Weights of a small audio-text matching model: fusion encoder activation swiglu, soap at rate 0.0014.
Rows from block 4 of the audio encoder, named by matrix and row number. Rows with one number belong to one neuron. Each number is 128 + 24 x the weight over its row's rms, rounded and kept within 0 to 255. All counts start at 0. After the name is the row's rms in percent of the matrix's.
# fc1: MLP up (encoder.blocks.4.mlp.fc1.weight, 768x192), inputs 0-95
# fc2: MLP down (encoder.blocks.4.mlp.fc2.weight, 192x768, transposed), outputs 0-95
fc1.648 115 [195 132 159 144 131 134 135 128 109  95 149  93 103 120 112 132 133 122 114 114  67  96 101 142 116 121 137 142  98 126 133 146 148 115 138 154 150 128 185 117 125 120 136 110 130  74  80 143 117  96 153 134 127 168 131 119 131 139 172 144  96 108 134 117 130 105 121 134 128 123 138 103  93 203 120 137 121 138 125 133 134 169 152 124 104 126 135 165 171 149 140 170 172 135 131  81]
fc2.648 111 [182 100 130 146 147 149 162 128  62 114 142 152 156 146 115 133 134  96 134  81 110 122 114 114 116 132 131 148 103 172 106 101 120 141 184  97 136 102 167 147 149  82 126 144 155 147 137 143 112  88 150 153 110 124 130 110 155 114 134 110 142 141 103 131 120 119  87 131 133 109 124  87 143 102 125 124 113 165 124 114 155 170 163 131 118 100 117 127 142 153 182 147 127  90 126 134]
fc1.649 101 [133  99 116 117 165 131 153  99 124 136 152 126 117 107 142 111 110 151 122 153 114 118 106 156 145 133 107 119 159 141 108 113 137  90 120 148 115  77 131 149 137  81 155 130 101 103 111 121 123 155  85 147 166 199 116 120 133 117  89 123 133 171 114 105 153  93 118 102 170 143 148 121  75 139 110 113  79 134 103 135 168 149 107 126 172 118 106 133  85 114 105 122 139 140 149 107]
fc2.649 098 [100  94 145 139 116  84 129 145 115 135 152 124 151  92 134 145 150 117 132 117 134  74 188 133 144 141 140 115 123 124 136 113 139 141 160 116 149 139 149 116 172 106 104 147 131 117 154 137  95 122 100  99 105 113 171 157 125 139  90 130 125 153 114 151 126 141  76 141 135 140 131  73  96  97 144 126  89 123 136 152 138 145 117 141 135 115 144 155  91 190 165 142 162  73 116 149]
fc1.650 109 [158 111 126 104 135 110 118 121 105  68 154 147 132 155 135 148 142 140 110 108 142 111  98 122 135 113 141  78 133 156 158 119 143  99 134 121  64 155 134 149 116 124 165 119 121 106 146 121 175 121 113 149 125 165 104 134 116 153 131 124 160 137 131 150 143 119 104 136 128 132 158 115 124 139 109 148 125 144 146 144 142 125 109 146 142 191 146 126 154 104 158 148 152 134 113 165]
fc2.650 094 [143  98 126 124 127 128 128 125 122 118  99 100 156 106  74 109 137 128 104 130  63 130 170 110  81 133 115 158 121  97 102 126 156 143 149  79 166  94 117 128 142 128 120 134 150 130 120  96 117 111 145 100 144 167 144 141 128 109  88 148 112 147 111 114 127 143 102 133 142 158 133  94 110 123 164 141 104 150 149 136 134 158 107 148 107 117 112 130  57 183 117  91 127  71 123 108]
fc1.651 111 [164  99 119 160 139 138 139 111 145 173 210 138 132 108 102 140 154  73 133 131 100 150 174 106 109 112 121 136 144 154 118 123 129 160 126 107  86  96 142  94  98 165 175  96 139 115 114  89 110 176  74  83 145 167 109 118 140 112 119 131 126 175 139 103 134 121 109 105 155 109 125 110 143 125 151 159  49 114 145 124 118 126  96  75 140 138 116 133 163 140 122 158 122 143 115 110]
fc2.651 109 [118 100 117 152 151 111 171 114 137 149 164 151 172 164  76 155 167  60 136 106  81 107 115 126 102 155 125 151 116 180 117 100 155 108 162 124 113 117 185 112 130 122 106 166 136 119 148 158 102 109 143  75 111 137 134 125 126 125 123 143 117 140 107 152 140 143 110 133 143 128 161 113 129 111  90 144  95 103 122 148  99 165 169 128 106 116 131 149 135 150 142 145 153 112 101 111]
fc1.652 094 [ 80 112 111 136 138 118 167 128 134 129 168 138 170 119 170 158 100 130 116 108 145 140  71  95 130 131 122 140 142 111 135 104 125 135 118 138 161 135 109 161 129 180 136 153 126 136 113 129 155 138 150  90 126 160 123 128 114 121 117 120 123 174 143 153 135  94 105 107 143  91 150  71 132 140 172  97 127 123 121  91 125 131 124  94 135 146 122 116  70 109 145 105 147 120 157 116]
fc2.652 102 [115 121 146 102 118 113 111 168 132 117 125 127 112 123 106  90 134 152 122 106  95 100 138  86 111 136 110 112 141 117 133 129 154 108 136 139 127 123 151 121 123 124 100 106 124 119 103 112 140 111 153 117 100 124 142 154 126 133 101 125  87 129 141 123 176 111 147 137 143 116 119 154 111 127 131 142  96 129 150 112 153 163 117 122 119 167  86 114 117 170 162 117 146  95 153 147]
fc1.653 095 [164 111 142 160 115 143 129  98 139 133 154 140 125 124  89 125 136  93 119 122  78 116 123  82  89 118 123 136 124 159 110 143 117 126 123 153 150  99 166 148 123 132 152 112 107 172 157 178 111 154 109 141 137 149 150 112 146 147 130 132 127 139 108 134 143 110 132 177 110 110 147 135 139 129 104 152 101 151 108 111 138 125 108 137 150 108 126 122 118  94  74 123 113 122  88 145]
fc2.653 103 [129  81 156 131 130 131 129 148 128 132 130 173 136 156 128 150 132 134 107 129  96 115 144 122 115 131 116 128 120 146 115  55 121 136 140  95 170 117 144 126 144 101 101 143 157 128 131 115  99 110 155 109 111 109 125 158 139 121  90 142 102 141 140 144 163 139  84 152 123 144 150  76 107 118 104 158  99 150 114 173 117 138 157 147  76  81 142 166 105 170 162 137 186  92 143 125]
fc1.654 101 [118 131 118 128 158  68 145 128 116 146 135 166 135 131 117 178 106 138 152 111 108 152 124 138 116 133 131 161 107  94 117 177 143 106 112 129 142 128 133 102 117  96 141 109 125 145 145 127 110 114 126 185  86 144 153 160 113 116 143 116 137 131 104 153 143 143 152 138 136  81 130 140 144 109 130 113 193  79 124  88 144 133 141 125 140 111 109 160 120 119  86 100 121 159  85 128]
fc2.654 103 [111 127 130 115 162 152 146 110 148 148 145 158 107 133 145 129 132 125 107 132 123 124 114 140  89 115  99  91 128 137 142  78 117 155  86 135 154 118 111 138 152 140 162 135 101 133 108 131 146 161 119 130 110 112 139 172 149 104 136 108  97  98 147 174 124 169  98 139 151 140 121 116 149 149 129 163 130 179 123 122  92 113  94 123  85 100 142 133 105 146 129 121 168  86 165 126]
fc1.655 115 [119 121 126 124 125  94 127 129 104  77 119 109 149 123 157  88  95 112 126 118 121 157 130 167 133 141 125 132 103 132 117  95 115 140 131 114  80 100 110 136 118 118 157 150 172 158 172 127 111 152  89 103 114  79 116 140 101 144 148 141 111 122 115 115 133 125 134 106 123 153 136 128  82 151 119 168 141 177 118 118 130 125 106  91 105 179 158 197 129 130  99 113 106 167 153 190]
fc2.655 115 [136 139 118 103 184 113 146 125  90 143 102 109 128 111 140 122 159 173 105 141 137 132 137 136 134 146 124  95 136  97 120 121 151 170 143 126  91  88 184 171 157  86  94 138 141  84 123 117 145 122 125  96 135 126 163 138 130 111  99 148  90 134 129 129 148 142 115 142 137 140 103 117 123 121 105 127 130 134 148  96 152 126 169 128 109 124  96 145 144 126 133 148 163 114 116 104]
fc1.656 100 [151  92 156 135  93 136  95 157 154 103 115 160 128 118 112 124 117 126 128 131 110 134 152 147 105 107  93 132 128 121  83 165 121  88 140 116 139 120 109 148 128 141 131 121  99 132 161 142 132 109 134 149 138 139  94 119 143 181 140 149 153 114 150 121 132 114  99 137 117 132 175 138 106 108 102  93 131 153  97 106 124 119 110 154 140 128  76 151  96 101 101 115 193 158 145 108]
fc2.656 104 [126  92 137 135 138 119  87 130 120  96 153 131 141  74 127 162 101 141 107 116 137  99 136 142 114 166 130  83 144 139 150 118  94 139 143 132 151  93  96 126 154  99  92 130 145 110 109  98 102 138 110  73 115 115 161 129 133 123 125 116  82 158 111 144 145 138  96 134 137 115 132  93  83 121 142 121  92 119 131  85 129 119 132 143  94 147 147 152 120 140 149 123 126  92 100 114]
fc1.657 096 [110 121 151 106 129 123 118 143 125 110  97 103 128 131 146 132 137 136 119 124 184 163 121 116  58 131  92 138 127 142 135 130 106 112 104  98  70 101 183  99 172 166 182 136 131  86  92 136 115 124 150 133 106 101 122 109  95 159 108 103 123 152 131 135 129 118 142 163 167 101 155 145 144 102 142 137 134 131 145 124 163 106 163 144 165 105 101 124 111 112 109 101 134  86 140 118]
fc2.657 107 [136 128 117 173 145  94 133 104 116 106 135 103 153 149 105 109 145 153 121 112 101  68 136 106 103 107 123 145 163 133 139  94 144 128 183 127 155 134 140 143 125  98 136 151 133 126 143 154  99 134 143 117 119 130 111 134 143 114  75 137  98 139 145 155 121 121 105 121 131 152 126 106 125 148 130 114 115 142 185 135 159 116 135 112  84 113  95 112 111 155 170 139 100  75 130 133]
fc1.658 104 [106 130 140 160 136 114 117 125  77 139  85  95 165 124 138 120 144 109 128 113 119 128 143 152 121 141 122  83 129 163 142 142 102 171 116 179 109 163 129 124 140 196 135 102 130  90 136 157 153 130 155 145 102 133 142 136 108 109 129 129 124 187 133 119 127 164 107 105 151 106 135 103 148 108 149  97 120  79  63 109 147 148  94 126 130 115 150 122 108 124 132 168 144 106 173 133]
fc2.658 099 [111  91 154 140 154  92 153 122 124  83 120 158 143 119 120 140 173  93 113 134 114 101 136 127  81 141 101 103 134 155 131 140 137  77 115 118 164 140 163  91 139  84 107 136 101 158 108 134 138 140 165  91 130 109 159 128 109 108 108 115 109 144 146 174  73 168 105  98 137 110 143 107 118 118 132 147 100 147 160 112 153 180 156 119 100 154 155 135 115 138 170 121 135  91 182 125]
fc1.659 099 [134 151 156 151  86  57 128  89  94 123 147 133 108 122 121 152 150 127 125  87  84 154  69 108 138 140  95 106 114 134 151 132 137 121 134 144 131 111 128 141 124 108 123 132 127 155 135 129 114 111 148 153 156 109  94 137 147 124 142 153 130 120 143  71 131  67 152 130 140  83 137 109 182 138 132 155 115 135  82 108 143 121  92 100 118 144 142 140 143 153 133 129 141 118 111 113]
fc2.659 105 [137 103 104 137 171 113 137 130 108 125  87 165 158 138 116 124 145 133 135 135 117 100 150 150 104 152 125  83 149 133 120  90 162 148 128 101  98 130 129 153 163  88 138 142 169 128 140 145 114 100 142  50 119 115 119 122 133 144 123 166  80 123 148 184 160 109  66 138 142 137 158 100  79 119 118 121 135 131 159 126 122 134 170 143 101 104 123 156  92 150 158 136 165  93 132 130]
fc1.660 099 [139 154 153 178 143 100 147 134 126 121 103 130 150 101 106 141 111 144 175 124  88 137 102 167 112 137  96 113 137 113 160 154 120 163 113  99 171 135 114 150  97 141 124 138 141 142 134 164 104 119 157 133  67 138 111 107 106 113  71 126 115 135 100 125 144 142 135 136  98 129 137 129 166  89 123 172 122 120 129 159 105 103 162 132 132 184  89 143 115 143 161 115 136 122 153 134]
fc2.660 106 [140  83 136 141 123  71 115 148 106 115 130 132 113  69 128 144 130 154  62 153 152  85 123 129 101 147 115  88 127 148 111  78 137 151 156 163 149 152 134 161 127 141 151 157 144 152 122  87 162 126 130 123 115 115 136 162 100  95 119 162  60 124 131 168 151 123  89 116 154  86 177  87  83  97 109 162 130 169 129  94 166 151 122 111 118 132 135 137  94 129 171 117 194 101 159 138]
fc1.661 106 [ 98  86 121 126 139 131 142  74 111 107 123 136 137 163 135 115 137 153 129 107 126 183 115 116 140 123 114 119 144 125 172 147 112 139 160  97 168 143 100 111 123 133 112  84 143 120 141 124 185  88 110 112 155 146  91 131 127 136 126 142  83 106 169 143 126 138 117  80 140 147 152 146 138 167 142 148  84 106 143 110 117 116  92 146 167 105  95 118  94 137 129 159 115 108 166 123]
fc2.661 103 [127  97 102  74  90 110 100 126  91 112 110 117  96 119 114 135 133 147  65 125  88 114 112 150 111 126 147 173 131 199 144 103 168  93 101 125 118 117 141 173 104 146 142 168 157 117 155 111 101 151 143 104 140 147 146 157 124 165 138 110 106 176 158 129 132 116 107 131 101 107 146 114  81  95 105 124  98 115 165 101 152 165 128 131 146 124 116 151 106 124 130 150 131  89 162 135]
fc1.662 090 [131 141 131 149 129 157 116 169 160 114 145 161 171 106 115 119  95 112 110 130 135 143  93  82 144 129 110 139 130 147 106 161  82 136 124 140 185 128 100 188 115 125 131  87 109 179 119 151  94  67 137 137 137 121 112 138 146 143 142 134 104 146 142 161 132 145 121 160 123 137 111 130 132 145 104 101 136 120  76 104 133 169  96 109  79 135  91 127 122 126 136 138 145 104 111 128]
fc2.662 093 [113  66 118 121 147 102 135 129  97 152 102 118 143  92 133 167 139 140 138 127 113 107 169 122 105 150 116  88 141 146 139  79 185 122 132 140 118 110 133 136 120 109 152 107 172 144 159 154 130 105 130 103 145 149 177 113 138 118  82 108  97 130 142 138 118  87 112 158 142 132 166 113 118  90 139 126 121 118 156 132 113 136 161 160 124  72 118 146 107 181 178 173 158 127 103 168]
fc1.663 111 [146 151 111  77 111 119 182  97 120 131 150 123 143  90 111 140  92 118 133 126 127 151 132 165 106 116 136 137 130 148 115 155 125 148 145  81 151  86 144 147 146 104 150  89 101  95 154 130  97 122 129 142 146 171 145 138 144  63 113 134 127 139 105 166 120 144 139 142 145 159 142 149 147 133 162 154 103 194  83  87 138 167 132 157 102 128  88 121 117 124 118 129 106 113 119 119]
fc2.663 106 [123  79 119 132 119 146 119 131 109  94 147 117 118 106 104 172 131 108 136 120 121 129 133 138 101 175 142 134 149 147 132  80 107 128 124 127 124  98 137 137 155 125 104 125 125 124 157 127 116 108  94  76 174 125 170 127 154 130 102 146 128 124 160 132 134 144  91 167 145 139 171  75 118 128 106  99 166 172 140 101 152  77 151 167 114 145 107 152 122 160 125 156 182 140 141 139]
fc1.664 104 [116 123 147 123 119 116 146 107 144 119 122  95 120  90 138 161 141  92  94 137 133 138 180 126  82 129 105 124  78 128 165 159 153  66 112 122 113 106 131 125 136  74 158 139 149 145 108 174 143 124 138 112 151 140  99  90 148 135 162 170  96 149 136 122 162 139 125  95 142 130 120 137 142  90 191 166 139 129 154 113 128  86  93 128 152 143 159 158  96 107 112 164 151 151  93 136]
fc2.664 099 [127 106 113 126 166 139 146 147 114 145 150 136 130 112 117 168 121 179 112 120 115 123 141 137 126 127 132 121 128 146 126  86 151 132 140 112 153 131 110 111 147 104 107 115 104 109 120 120 122 121 177  71 148 114 179 136 123 106 100 128 100 140 137 127 135 139 117 172 125  80 149 128 139 128 114 126  94 120 105 134 151 130 134 157  77 102 125 156 102 147 156 110 149  92 177 117]
fc1.665 116 [ 77 147 111 131 100 123 129 151 113 123 181 102 142 132 107 120 158 110 115  94 104 120 150 130 121 136 108 143  69  91  96 122  93  89 162 124 123 145 165 137 128 119 103 136 146  96 143 159 123 111 148 140 117 129 148  99 101  99 119 112 109 121 111 110 150 135 114 111 156  90 176 129 120 158 129  85 126 123 109 110 126 126 117  81 156  76 153 133 173 127 109 137 152 111 153 161]
fc2.665 101 [123 108  97 149 189 115 150 143 136 126 120 145 130 103 131 161 120 103 147  98  91  89 137  74 132 148 152 148 134 112 148  72 154 137 131  87 156  85 150 166 130 122 135 128 120 123 144 120 102 111 164 104 155 127 140 126 137 119 119 100  95 122 110 173 132 121 104 167 164  98 131  82 168 136 110 128  80 191 155 149 130 150 172 136  87 146 158 129  88 173 157 100 109 118 143 119]
fc1.666 092 [120  88 152 131 126 142 110  96 126 109 138 127 172 159 115 178 115 106 132 147 121 121 136  88  93  82  71 139 116 153 104 145  94 134 117  99  96 136 124 115 111 157 129 147 132 115  78 127 103 141 143 116 178  94 120 168 108 107 130 120  97 109 153 156 151 159 113 138 137 130 117 107 137 119 122 135 116 114 150 108 138 136  92 134 149 144 128 157 179  87 106  97 129 158 123 121]
fc2.666 101 [158 100 153 158 160 105  94  97 126 133 149 132 130 170 102 148 136 123 122 146 110 106 134  99  77 142 126  92 130 146 128 122 177 117 190 123 139  77 135 111 151  92 147 133 170 132 178 131  87 131 112  92 123 132 143 140 115 129  79 145 105 151 104 125 118  94 100 175 127 133 138  74  97 118 102 138 139 144 128 147 116 135 142 132  90  86 108 129  65 151 157 148 157  81 100 144]
fc1.667 094 [104 138 156 107 175 131 132 179 127 127 134 107  88 155 112 117  99 114  96 132 125 130 108 122  97 153 150 107 157 105 119 123 110 120 135  98 121 115 157 119 143 100 148 154 158 180 143 109 170 118 124 120 171 112 125 104 133 152 139 131 124 123 124  87  94 119 101 153 120 109 134 138 142 148 158  95 123 147 159 144 149 114 157 149 133  78 152 151 159 130 121 112 113 163 134 111]
fc2.667 101 [149 132 130 162 162 112 143 102 108 126 138 140 157 127 127  98 103 134 120 155 186  90 145 116 125 125 135  89 126 115 145 108 107 145  89 154 118 178 114 104 177 112 137  93 123 120  93 109 113 136 109 131  87 110  76 168 131 123 142 116 113 122 137 133 128 120 113 107 172  96 139 157 174 143 170 128 108 141 136 127  99 114 115 178 143 101  98  99 113 156 154 136 108  94 141 129]
fc1.668 098 [ 65 117 186 125 130 138 176 122 147 137  76 107 122 166 152 134 183 125 163 104 128 109 138 130 178  99  96 113 174 131 139 135 116 153  91 102 150 116 136 150 113 111 126 166 137 140 150 141 108 123 123 143 103 127 133 117 120 110  99  96 134 114 109 151 122  99 131 122 141 111 172 141 136 161 136 124 169 111 141 152 142 131 122 131 151 142 127 106 110 123 123  78 105 102  89  89]
fc2.668 093 [119 124 136 131 170  96 112 105  96 100 148 137 149 134 113 163 126 121 100 162 117 103 135 116 130 162 118 125 157 141 128  98 143 110 135 160 120 136 140 116 144 119 107  73  83 129 124 117 123 119 126  85 102 134 160 163 120 120 128 133  95 134 159 137 128 162  88 153 145 127 161 116 130 123 135 139 106 142 151 135 139 164 151 135  47 157  96 153  57 159 167 149 165 129 167 136]
fc1.669 102 [147 137 140 126 110 144 116  85  91 132 101 170 159 140 139 138 118 108 124 152 132 106 110 137 131 132 110 101 110 127 131 119 121  96 122  67  89 138  85 136 159 164 161 123 172 108 172 147 132 118 156 144 150 132 113 147 126 101 146 153 158 110 129  96  94 145 172 111 172  74 176 163 124 131 138 117  84 127 150 133  88 122 146 100  97 150 133 134 132 159  99 137 115 140 136 131]
fc2.669 098 [123 128 103 121 145 133 166 124 132 149 153 165 137 123 133 114 158 141 129 112 119 111 114 115 128 131 124 144 111 147 148 115 187 123 166 140 121 125 118  93 119  79  51 138 146 110 148 104  93 152 131  64 171 141 178 191 143 120 153 120  81 187 131 150 131 145  85  91  99 129 118 123 106 104 111 145 114 119 133 130 139 127 124 119 111 161 133 140 139 130 151 156 113 154 142 147]
fc1.670 097 [118 109 119 173  98 106 109  91 149 113 128 108 134 170 113  94 145 108 138 126 114 134 132 131 130 123 167 154 137 139 144 166 119 142 129 121 122  98 136 119 100 105 121 134 143 161 140 121 157 162 146 122 157 116 139 102 125 167 165 108 131 113 131 134 143 153 120 122 149 133 190 152 123 137  98 134 135 104 145 142 133 129 136 108  72 111 128 147 147 110 130 111 109 154 149 127]
fc2.670 099 [115 115 113 143 135 107 142 130 117 100 154 151 104 127 102 139 133 118 117 136 115 127 159 145  92 130 127 131 136 147 123  92 189 100 114 124 141 100 144 115 113 126 126 117 122 137 128 146  82 172 103 122 126 167 121 182 137 113  85 155 140 146 122 152 142 144  92 167 151 126 152 123  86 132 147 148  96 131 182 105 113 112 156 148  99 127 120 182  70 169 127 136 121  93 134 149]
fc1.671 087 [128 140 142 128 112 147 112 106 168 130 108 145 109 164 153 130 150 127 167  92 142 131 139  65 136  87 123 126 103  97 154 141 158 163  90 161 129 162  83 149 161 173 144 154 133 164 125 101 134  87 117 133 125 106 162 150 121 110 150 103 114 104 158 152 128 100  50 120 101 123 166 147 117 148 131 134 162 118 144 164 128 155 145  88 107 154 134  97 123 116  84 119 136 115 125 162]
fc2.671 085 [134  93 133 102 144 173 139 164  94 127 155 118 166  82  97 153 150 149 124 123 118 121 165 132 103 169 120  75 126 116 160 139 149  78 131 143 142  85 145 136 130  79 113 154 164 153 109 124 110 109 142  94 138 168 179 142 150 105  96 150 129 124 115 138 136 150 101 146 171 152 122 132 132 130 123 103 101 121 112 155 153 142 139 166 138 114 108 151  95 160 147 132 114 122 125  95]
fc1.672 100 [139  97 137 128 139 140 135 140 113 151  83 138  87  98 173 137 151 118 142 111 105  86 100 142 108 108 115 108 125 124 155 124 146 132 165 127  81 130  62 101 133 138 108 153 121 106  97 161 139 126 131 134  73  96 136 115 104  96  69 126 103 174 144 115 104 102 111 118 116 122 127  88 148 127 136 122 138 132 139 173 134 184  87 120 141 128 142 123 107 119 125 149 108 181 133 187]
fc2.672 106 [118  94 155 134 151 130 106 145 122 136 132 118 104  94 105 120 159 145  96 120 143  97 150 106 133 138 123 113 115 165 140  92 168 113 107 108 174 113 167 109 117  95  86 131 143 121 138 133 102 114 146  70 111 109 163 174 104 104 125 101  90 140 119 176  95 151 104 126 159 153 110  88 110 104 126 112  59 145 129 114 140 145 139 135  80 127 136 152 121 127 196 132 106 138 143 141]
fc1.673 091 [119 121 156 134 144 116 131 127 117 110 180 119 110 172 102 199  80 158 126  95  67 115 164 122 124 141  90 155 165 122 126 130  93 101 147 139 151 108 132 125 173 102 105 141 119 109 125 126 144 130 136 138 117 142  76 126 114 102 112 125 122 109 122 146 108 158 142 166 146 137 167 172 169 186 156 152 128 131  86 114 131 156 111 111  97 111 140 132 163 118 107 141 148 174 111 106]
fc2.673 096 [122 106 135 166 128  96 134 117 115 139 106 164 158 118  99 133 149 103 152 113 120 102 108 140 103 134 139 126 137 133 101 102 149 132 135  89 161 104 117  85 133 121 123 112 156 143 172 127 113  85 114  45 136 107 183 161 155 149 113 148  81 142 152 148 127 121  76 148  91 120 179 112 111 121 150 118 135 149 159 119 151  79 141 125  84 156  80 125  88 160 170 159 140  79 104 148]
fc1.674 094 [164 114 112 122 125 122 138 116 139 137 153  91 151  76  70  99 115 169 138 175 105 123  89 139 109 113 122 129  81 188 130 125 124 150 134  69 132 120 133 160 122 117 140 172 149 153 145 107 163 148 125 134 177 141 121 114 125 120  87 151  82 122 127 151 158 153 123 143 136  90 183 110 162 139 140 171 107 129 152 123 130 146 142  93 185 108  91  84 132 146 145  72 110 107 134 139]
fc2.674 096 [ 97  78 166 132 132 112 121 141 151 129 116 136 117  69  89 163 146 146 108 116 131  77 168  99  88 179 111 126 121 102 120 106 152 140 157 125 137  99 127 159 171 108 127 128 163 134 135  92 131 101 148  63 108 139 134 143 131 133 119 129 106 130 136 140 139 116 101 104 159 140 117  98 127  99 133 115 113 145 103 117 166 159 145 143 105 124 140 148 101 170 173 140 173  84 142 126]
fc1.675 096 [140 144 133 157 121 126 110 103 101 181 116 111 172 143 123 167 138 132  83  68 133 111 134 117 148  83 152 125  96 110 106 104 110 154 150 144 138 122 107 109 156 202 158  90 104  63 115 136 138 134 101 147 139  92  91  94 117 131 140 131  96  87 133 150 110 175  96  90 134 113 103 112 134 141  77  88 156 121 110 129 139 124 143 133 131 118 172 144 111 117 111 114 117 112  95  90]
fc2.675 103 [ 78 120 142  76 145 115 167 124 145 142 130 161 176 129 132 156 170 108 142 117 121 107 107 128 102 120 128  94 130 156 133 142 147 100 128 101 129 136 135 103 141 126 148 142 117  83 129 142 179 122 128 118 159 150 146 155 159 123 114 116 131 134 108 135  77 153 143 149 115 140 125 117 168 131 165 193  95 113 121 145 160 125 135  91  94 151 135 124 119 108  75 152 102 107 143 147]
fc1.676 097 [ 95 102 146  91  75 151 155 132  96 157  95 153 103  96 110 136 117 110 129 127  95 124 139 138 107 116  71  96  81 128 130 139  80 116 147 115 134 111 118 143 150 110 125 148 149 137 147 142 111 132 125 124 111 137  99  97 152  67  95 108 126 117 127 121 175 142 181 116 148  80 138 154 188 113 120 159 109 152  94 128 102 124 138 111 140 107 111 144 101 117 108  93 159 132 135 159]
fc2.676 088 [133 124 134 151 134 157 148 129 137 103 129 140 141 113 107 135 159 105 127 101  97  99 123 131 110 138  93 149 157 133 123  71 147 114 130 137 171 125 144 129 111  67  81  91 149 132 116 126  91 131 144  93 133 129 154 158 105 115 119 159  76 128 134 142 139 132  80 165 135 165 158  52 118 130 107 123 108 135  96 138 152 128 143 164  90 128 128 128 129 145 161 126 138 127 172 116]
fc1.677 093 [ 78 138 102 141 120  99 169 111  98 126 161 120  99 139 108 123 141  89 131 111 135 148 150 138  94 137  72 150 107 106 150  70 103  88 139 123 140 125 129 171 137 117 127  98  98  78 150 101 168 121 146 139 106 130 135 110 107  74 116  88 127 102 128 122 181 159 138 112 152  76 153 166 160 123 132 104 148 147 116 101 146  82 143 117 164 138 105 109  89  99 133 124 133 150 144 119]
fc2.677 096 [126  93 135 146 143 123 131 141 131 137 116 151 135  82 116 146 126 155 136 134  74 121 158 157 129 152  95 103 130 128 131 109 150 157 142 100 149 117 146 134 121 111  99 148 128 122 138  96 125 115 157  83 132 141 162 124 146 113 115 125 101 148 103 137 162 130  98 148 139 115 153  62 119 135  92 158  88 175 133 127 123 136 137 123  94 139 141 145 133 145 138 111 143  90 143 149]
fc1.678 096 [ 95 110 137 129  97 151 139 152 134 106  87 113 105 144 132 165 156 121 122 113 141 107  77 160 136 111 131 148 111 140  75 139  75 153 171 124 123  98 175 126 142 140 124 115 142 129 144 130 118 104 125 132 117 124 106 120 112 145 146  96 119 169 127 179 124 109  93 145 133 141 176 142 124 115 139  91 108 111  97 143 139 146 129  79 174 150 139 122  81 113 166 145 130 101 126  89]
fc2.678 103 [135 116 103 124 160  93 138  99 124 103 131 131 166 125 118 136 179  67 123 135 110 149 105 143 112 123 143 137 166 146 157 112 117 103 144 135 144 105 119 129 141 114 132 159  86 105 112 130 115  81 134  95 142 123 140 135 122 129  74 137 142 130 145 156 114 130 104 118 136 103 126  82 151 169 134 148 125 114 183 106 111 115 156 129  85 144 125 159  89 177 102 127 141 138 126 131]
fc1.679 094 [156 129 163 114 121 151 116 106 126 106 110 108 132 116 115 179 108 125 214 158 155 127 125 127 104 123 115 122 127 142 122 160  80 140 130 132 137 115  81 164 150 118  98 141 120 110 138  90 104 119 155 142 143  79 122 164 143 103 155 181  83 142 112 167 134 153 116 139 115  97 111 143 158 140 132 146 162  88 146 122 136 130 125 126  90 147 104 112 153 163 107 120 113 137  65 122]
fc2.679 100 [116  70 126 128 111  80 108 111  99 125 104 157 128 121  92 172 136  96 126 127 140 130 123 132 101 125 124  92 116 158 137 113 130 108 146 125 124 124 108 110  90  93 119  90 158 153 175 178 111 108 118  52 128 124 191 122 123 116 130 144  73 143 143 137  89  96 111 149 139 116 168  97 117 151 115 132 121 162 116 150 111 110 147 148 126 111 114  89 106 168 121 152 180 107 103 170]
fc1.680 098 [ 87  68 118 146 143 161 123 144 160 151 133  99 144 100 142 114 170 106 167 144 120 114 138 100 100 130 120 158  90 155 131 142 135  90  87 104 123 105 140 115 167 123 113  97 155  96 124 120 120 150 138 101  85 147 149 129 123 113 166 100 114 172 174 123 122 126 114 144 142 108 126 116 127 130 130 119 138 106 103 118 134 133  98 101 147 123 136 158 125 129 134 120 111 190 152 102]
fc2.680 105 [ 84 102 120 142 150 144 114 147 120 110 156 139 146  62 127 142  95 129 139 117 112 104 150 130 124  98 117 154 130 109 126  85 138  98 136 112 135 142 167 108 113 142 117 160 123 135 137 131 103 138 153  68 121 164 162 173 114 139 124 163 136 137  96 147 130 147  74 174 134 150 145 124 127 104 110 140  88 134 133 105 158 158 106 121 124 116 130 172 106 116 185 108 119 119 124 146]
fc1.681 093 [124 104 163 143 107 132 123  92 151 136 155 121 157 151 121 123 116 164 136 138  75 131  98 161 141 114 173 118 133 137 154 166 119 122 169  80 169 129  97 132 118 157 131  75 146 101 144 152 160 112 136  71 116 132 117 157 115  93 124 120 143 138 123 166 119 147 129 133 171 101 105 145 160 138  85 102 101  78 164 134 136 111 130 125 115 170 135 132 144 138 145 136 100  87 140 143]
fc2.681 096 [107 107 148 142 167 124 141 159 115 124 110 115 122  99 136 167 125 117 121 108 115 104 146  97 123 147 115 155  99 151 141 104 139 108 122 141 148  94 180 148 138 110 144 133 136 124 157 109  81 134 128  88 131 136 153 156 131 109 104 144  75 148 112 129 164 136  74 155 159 122 174 101 106 144 107 125 119 138 115  97 154 147 100 151 116 147 130 138  88 169 143 151 142 112 162 124]
fc1.682 089 [100 146 129 111  94 116 147  78 157 124 160  83 165  99 130 143 104 115 122  86  96 110 128 149  56 117 117 111  80 119 124 140 106 108 168 123 121 199 159 153 156  84  97 176 150  95 102 104  99 143 125 158 136 102  76 120  94 134 106 111 131 108 115 117 107 125 159 140 147 105 138 123 143 100 160 118 146 100 116  93 100 138  67 136 107 123 115 119  99 127 130 119 166  84  81 110]
fc2.682 096 [127 105 104 171 169 125  93 150 140 104 111 145 128 121  90 123 154 130 118 111  90 141 130 147 100 179 159  82 144  94  94 111 122 145 138  96 150 119 111 146 151 134 127 109 100 129 113 144 126 112 126  97 104 142 129 131 146 129 102 129 126 124 136 149 159  99 118 126  89 134 118 121 143 142 157 116 157 149 178 110 131 143 105 106 123 119 118 165 103 188 126 148 143 102 135 165]
fc1.683 102 [133 114 139 130 149 186 124  94 104 144 131 140 135 104 152 121 115 121 163  70 109 111 106 155 151 123  88 131 110 126  79 128 146 116 115 123 107 162  72 117 138 130 118 105 137  85 140 137 129 102 179 121 132 170 144 135 100 116 119 138  77 136 148 115 131 134 141  97 172 165 157 115 131 111 126 153 107 127 115  92 129 140  96 129 150 155 143 111 102  89  94  98 156 155 142 115]
fc2.683 096 [ 91  97 164 143 146 108 128 163 127 158 145 124 141 114 133 152 179 105  90 143 132 126 107  83 109 108 155 120 119 145 119 126 149 115 147 120 161 111 174 141 103 136 114 164 106 122 101 112 145 142 141  86 138 126 170 174 132 113 121 113  74 151 115 150 105 153 113 171 127 159 135 117 166 113 124 141 100 148 127  95 152 155 141 112  76 166 168 148 126 120 143 154  88 121 164 153]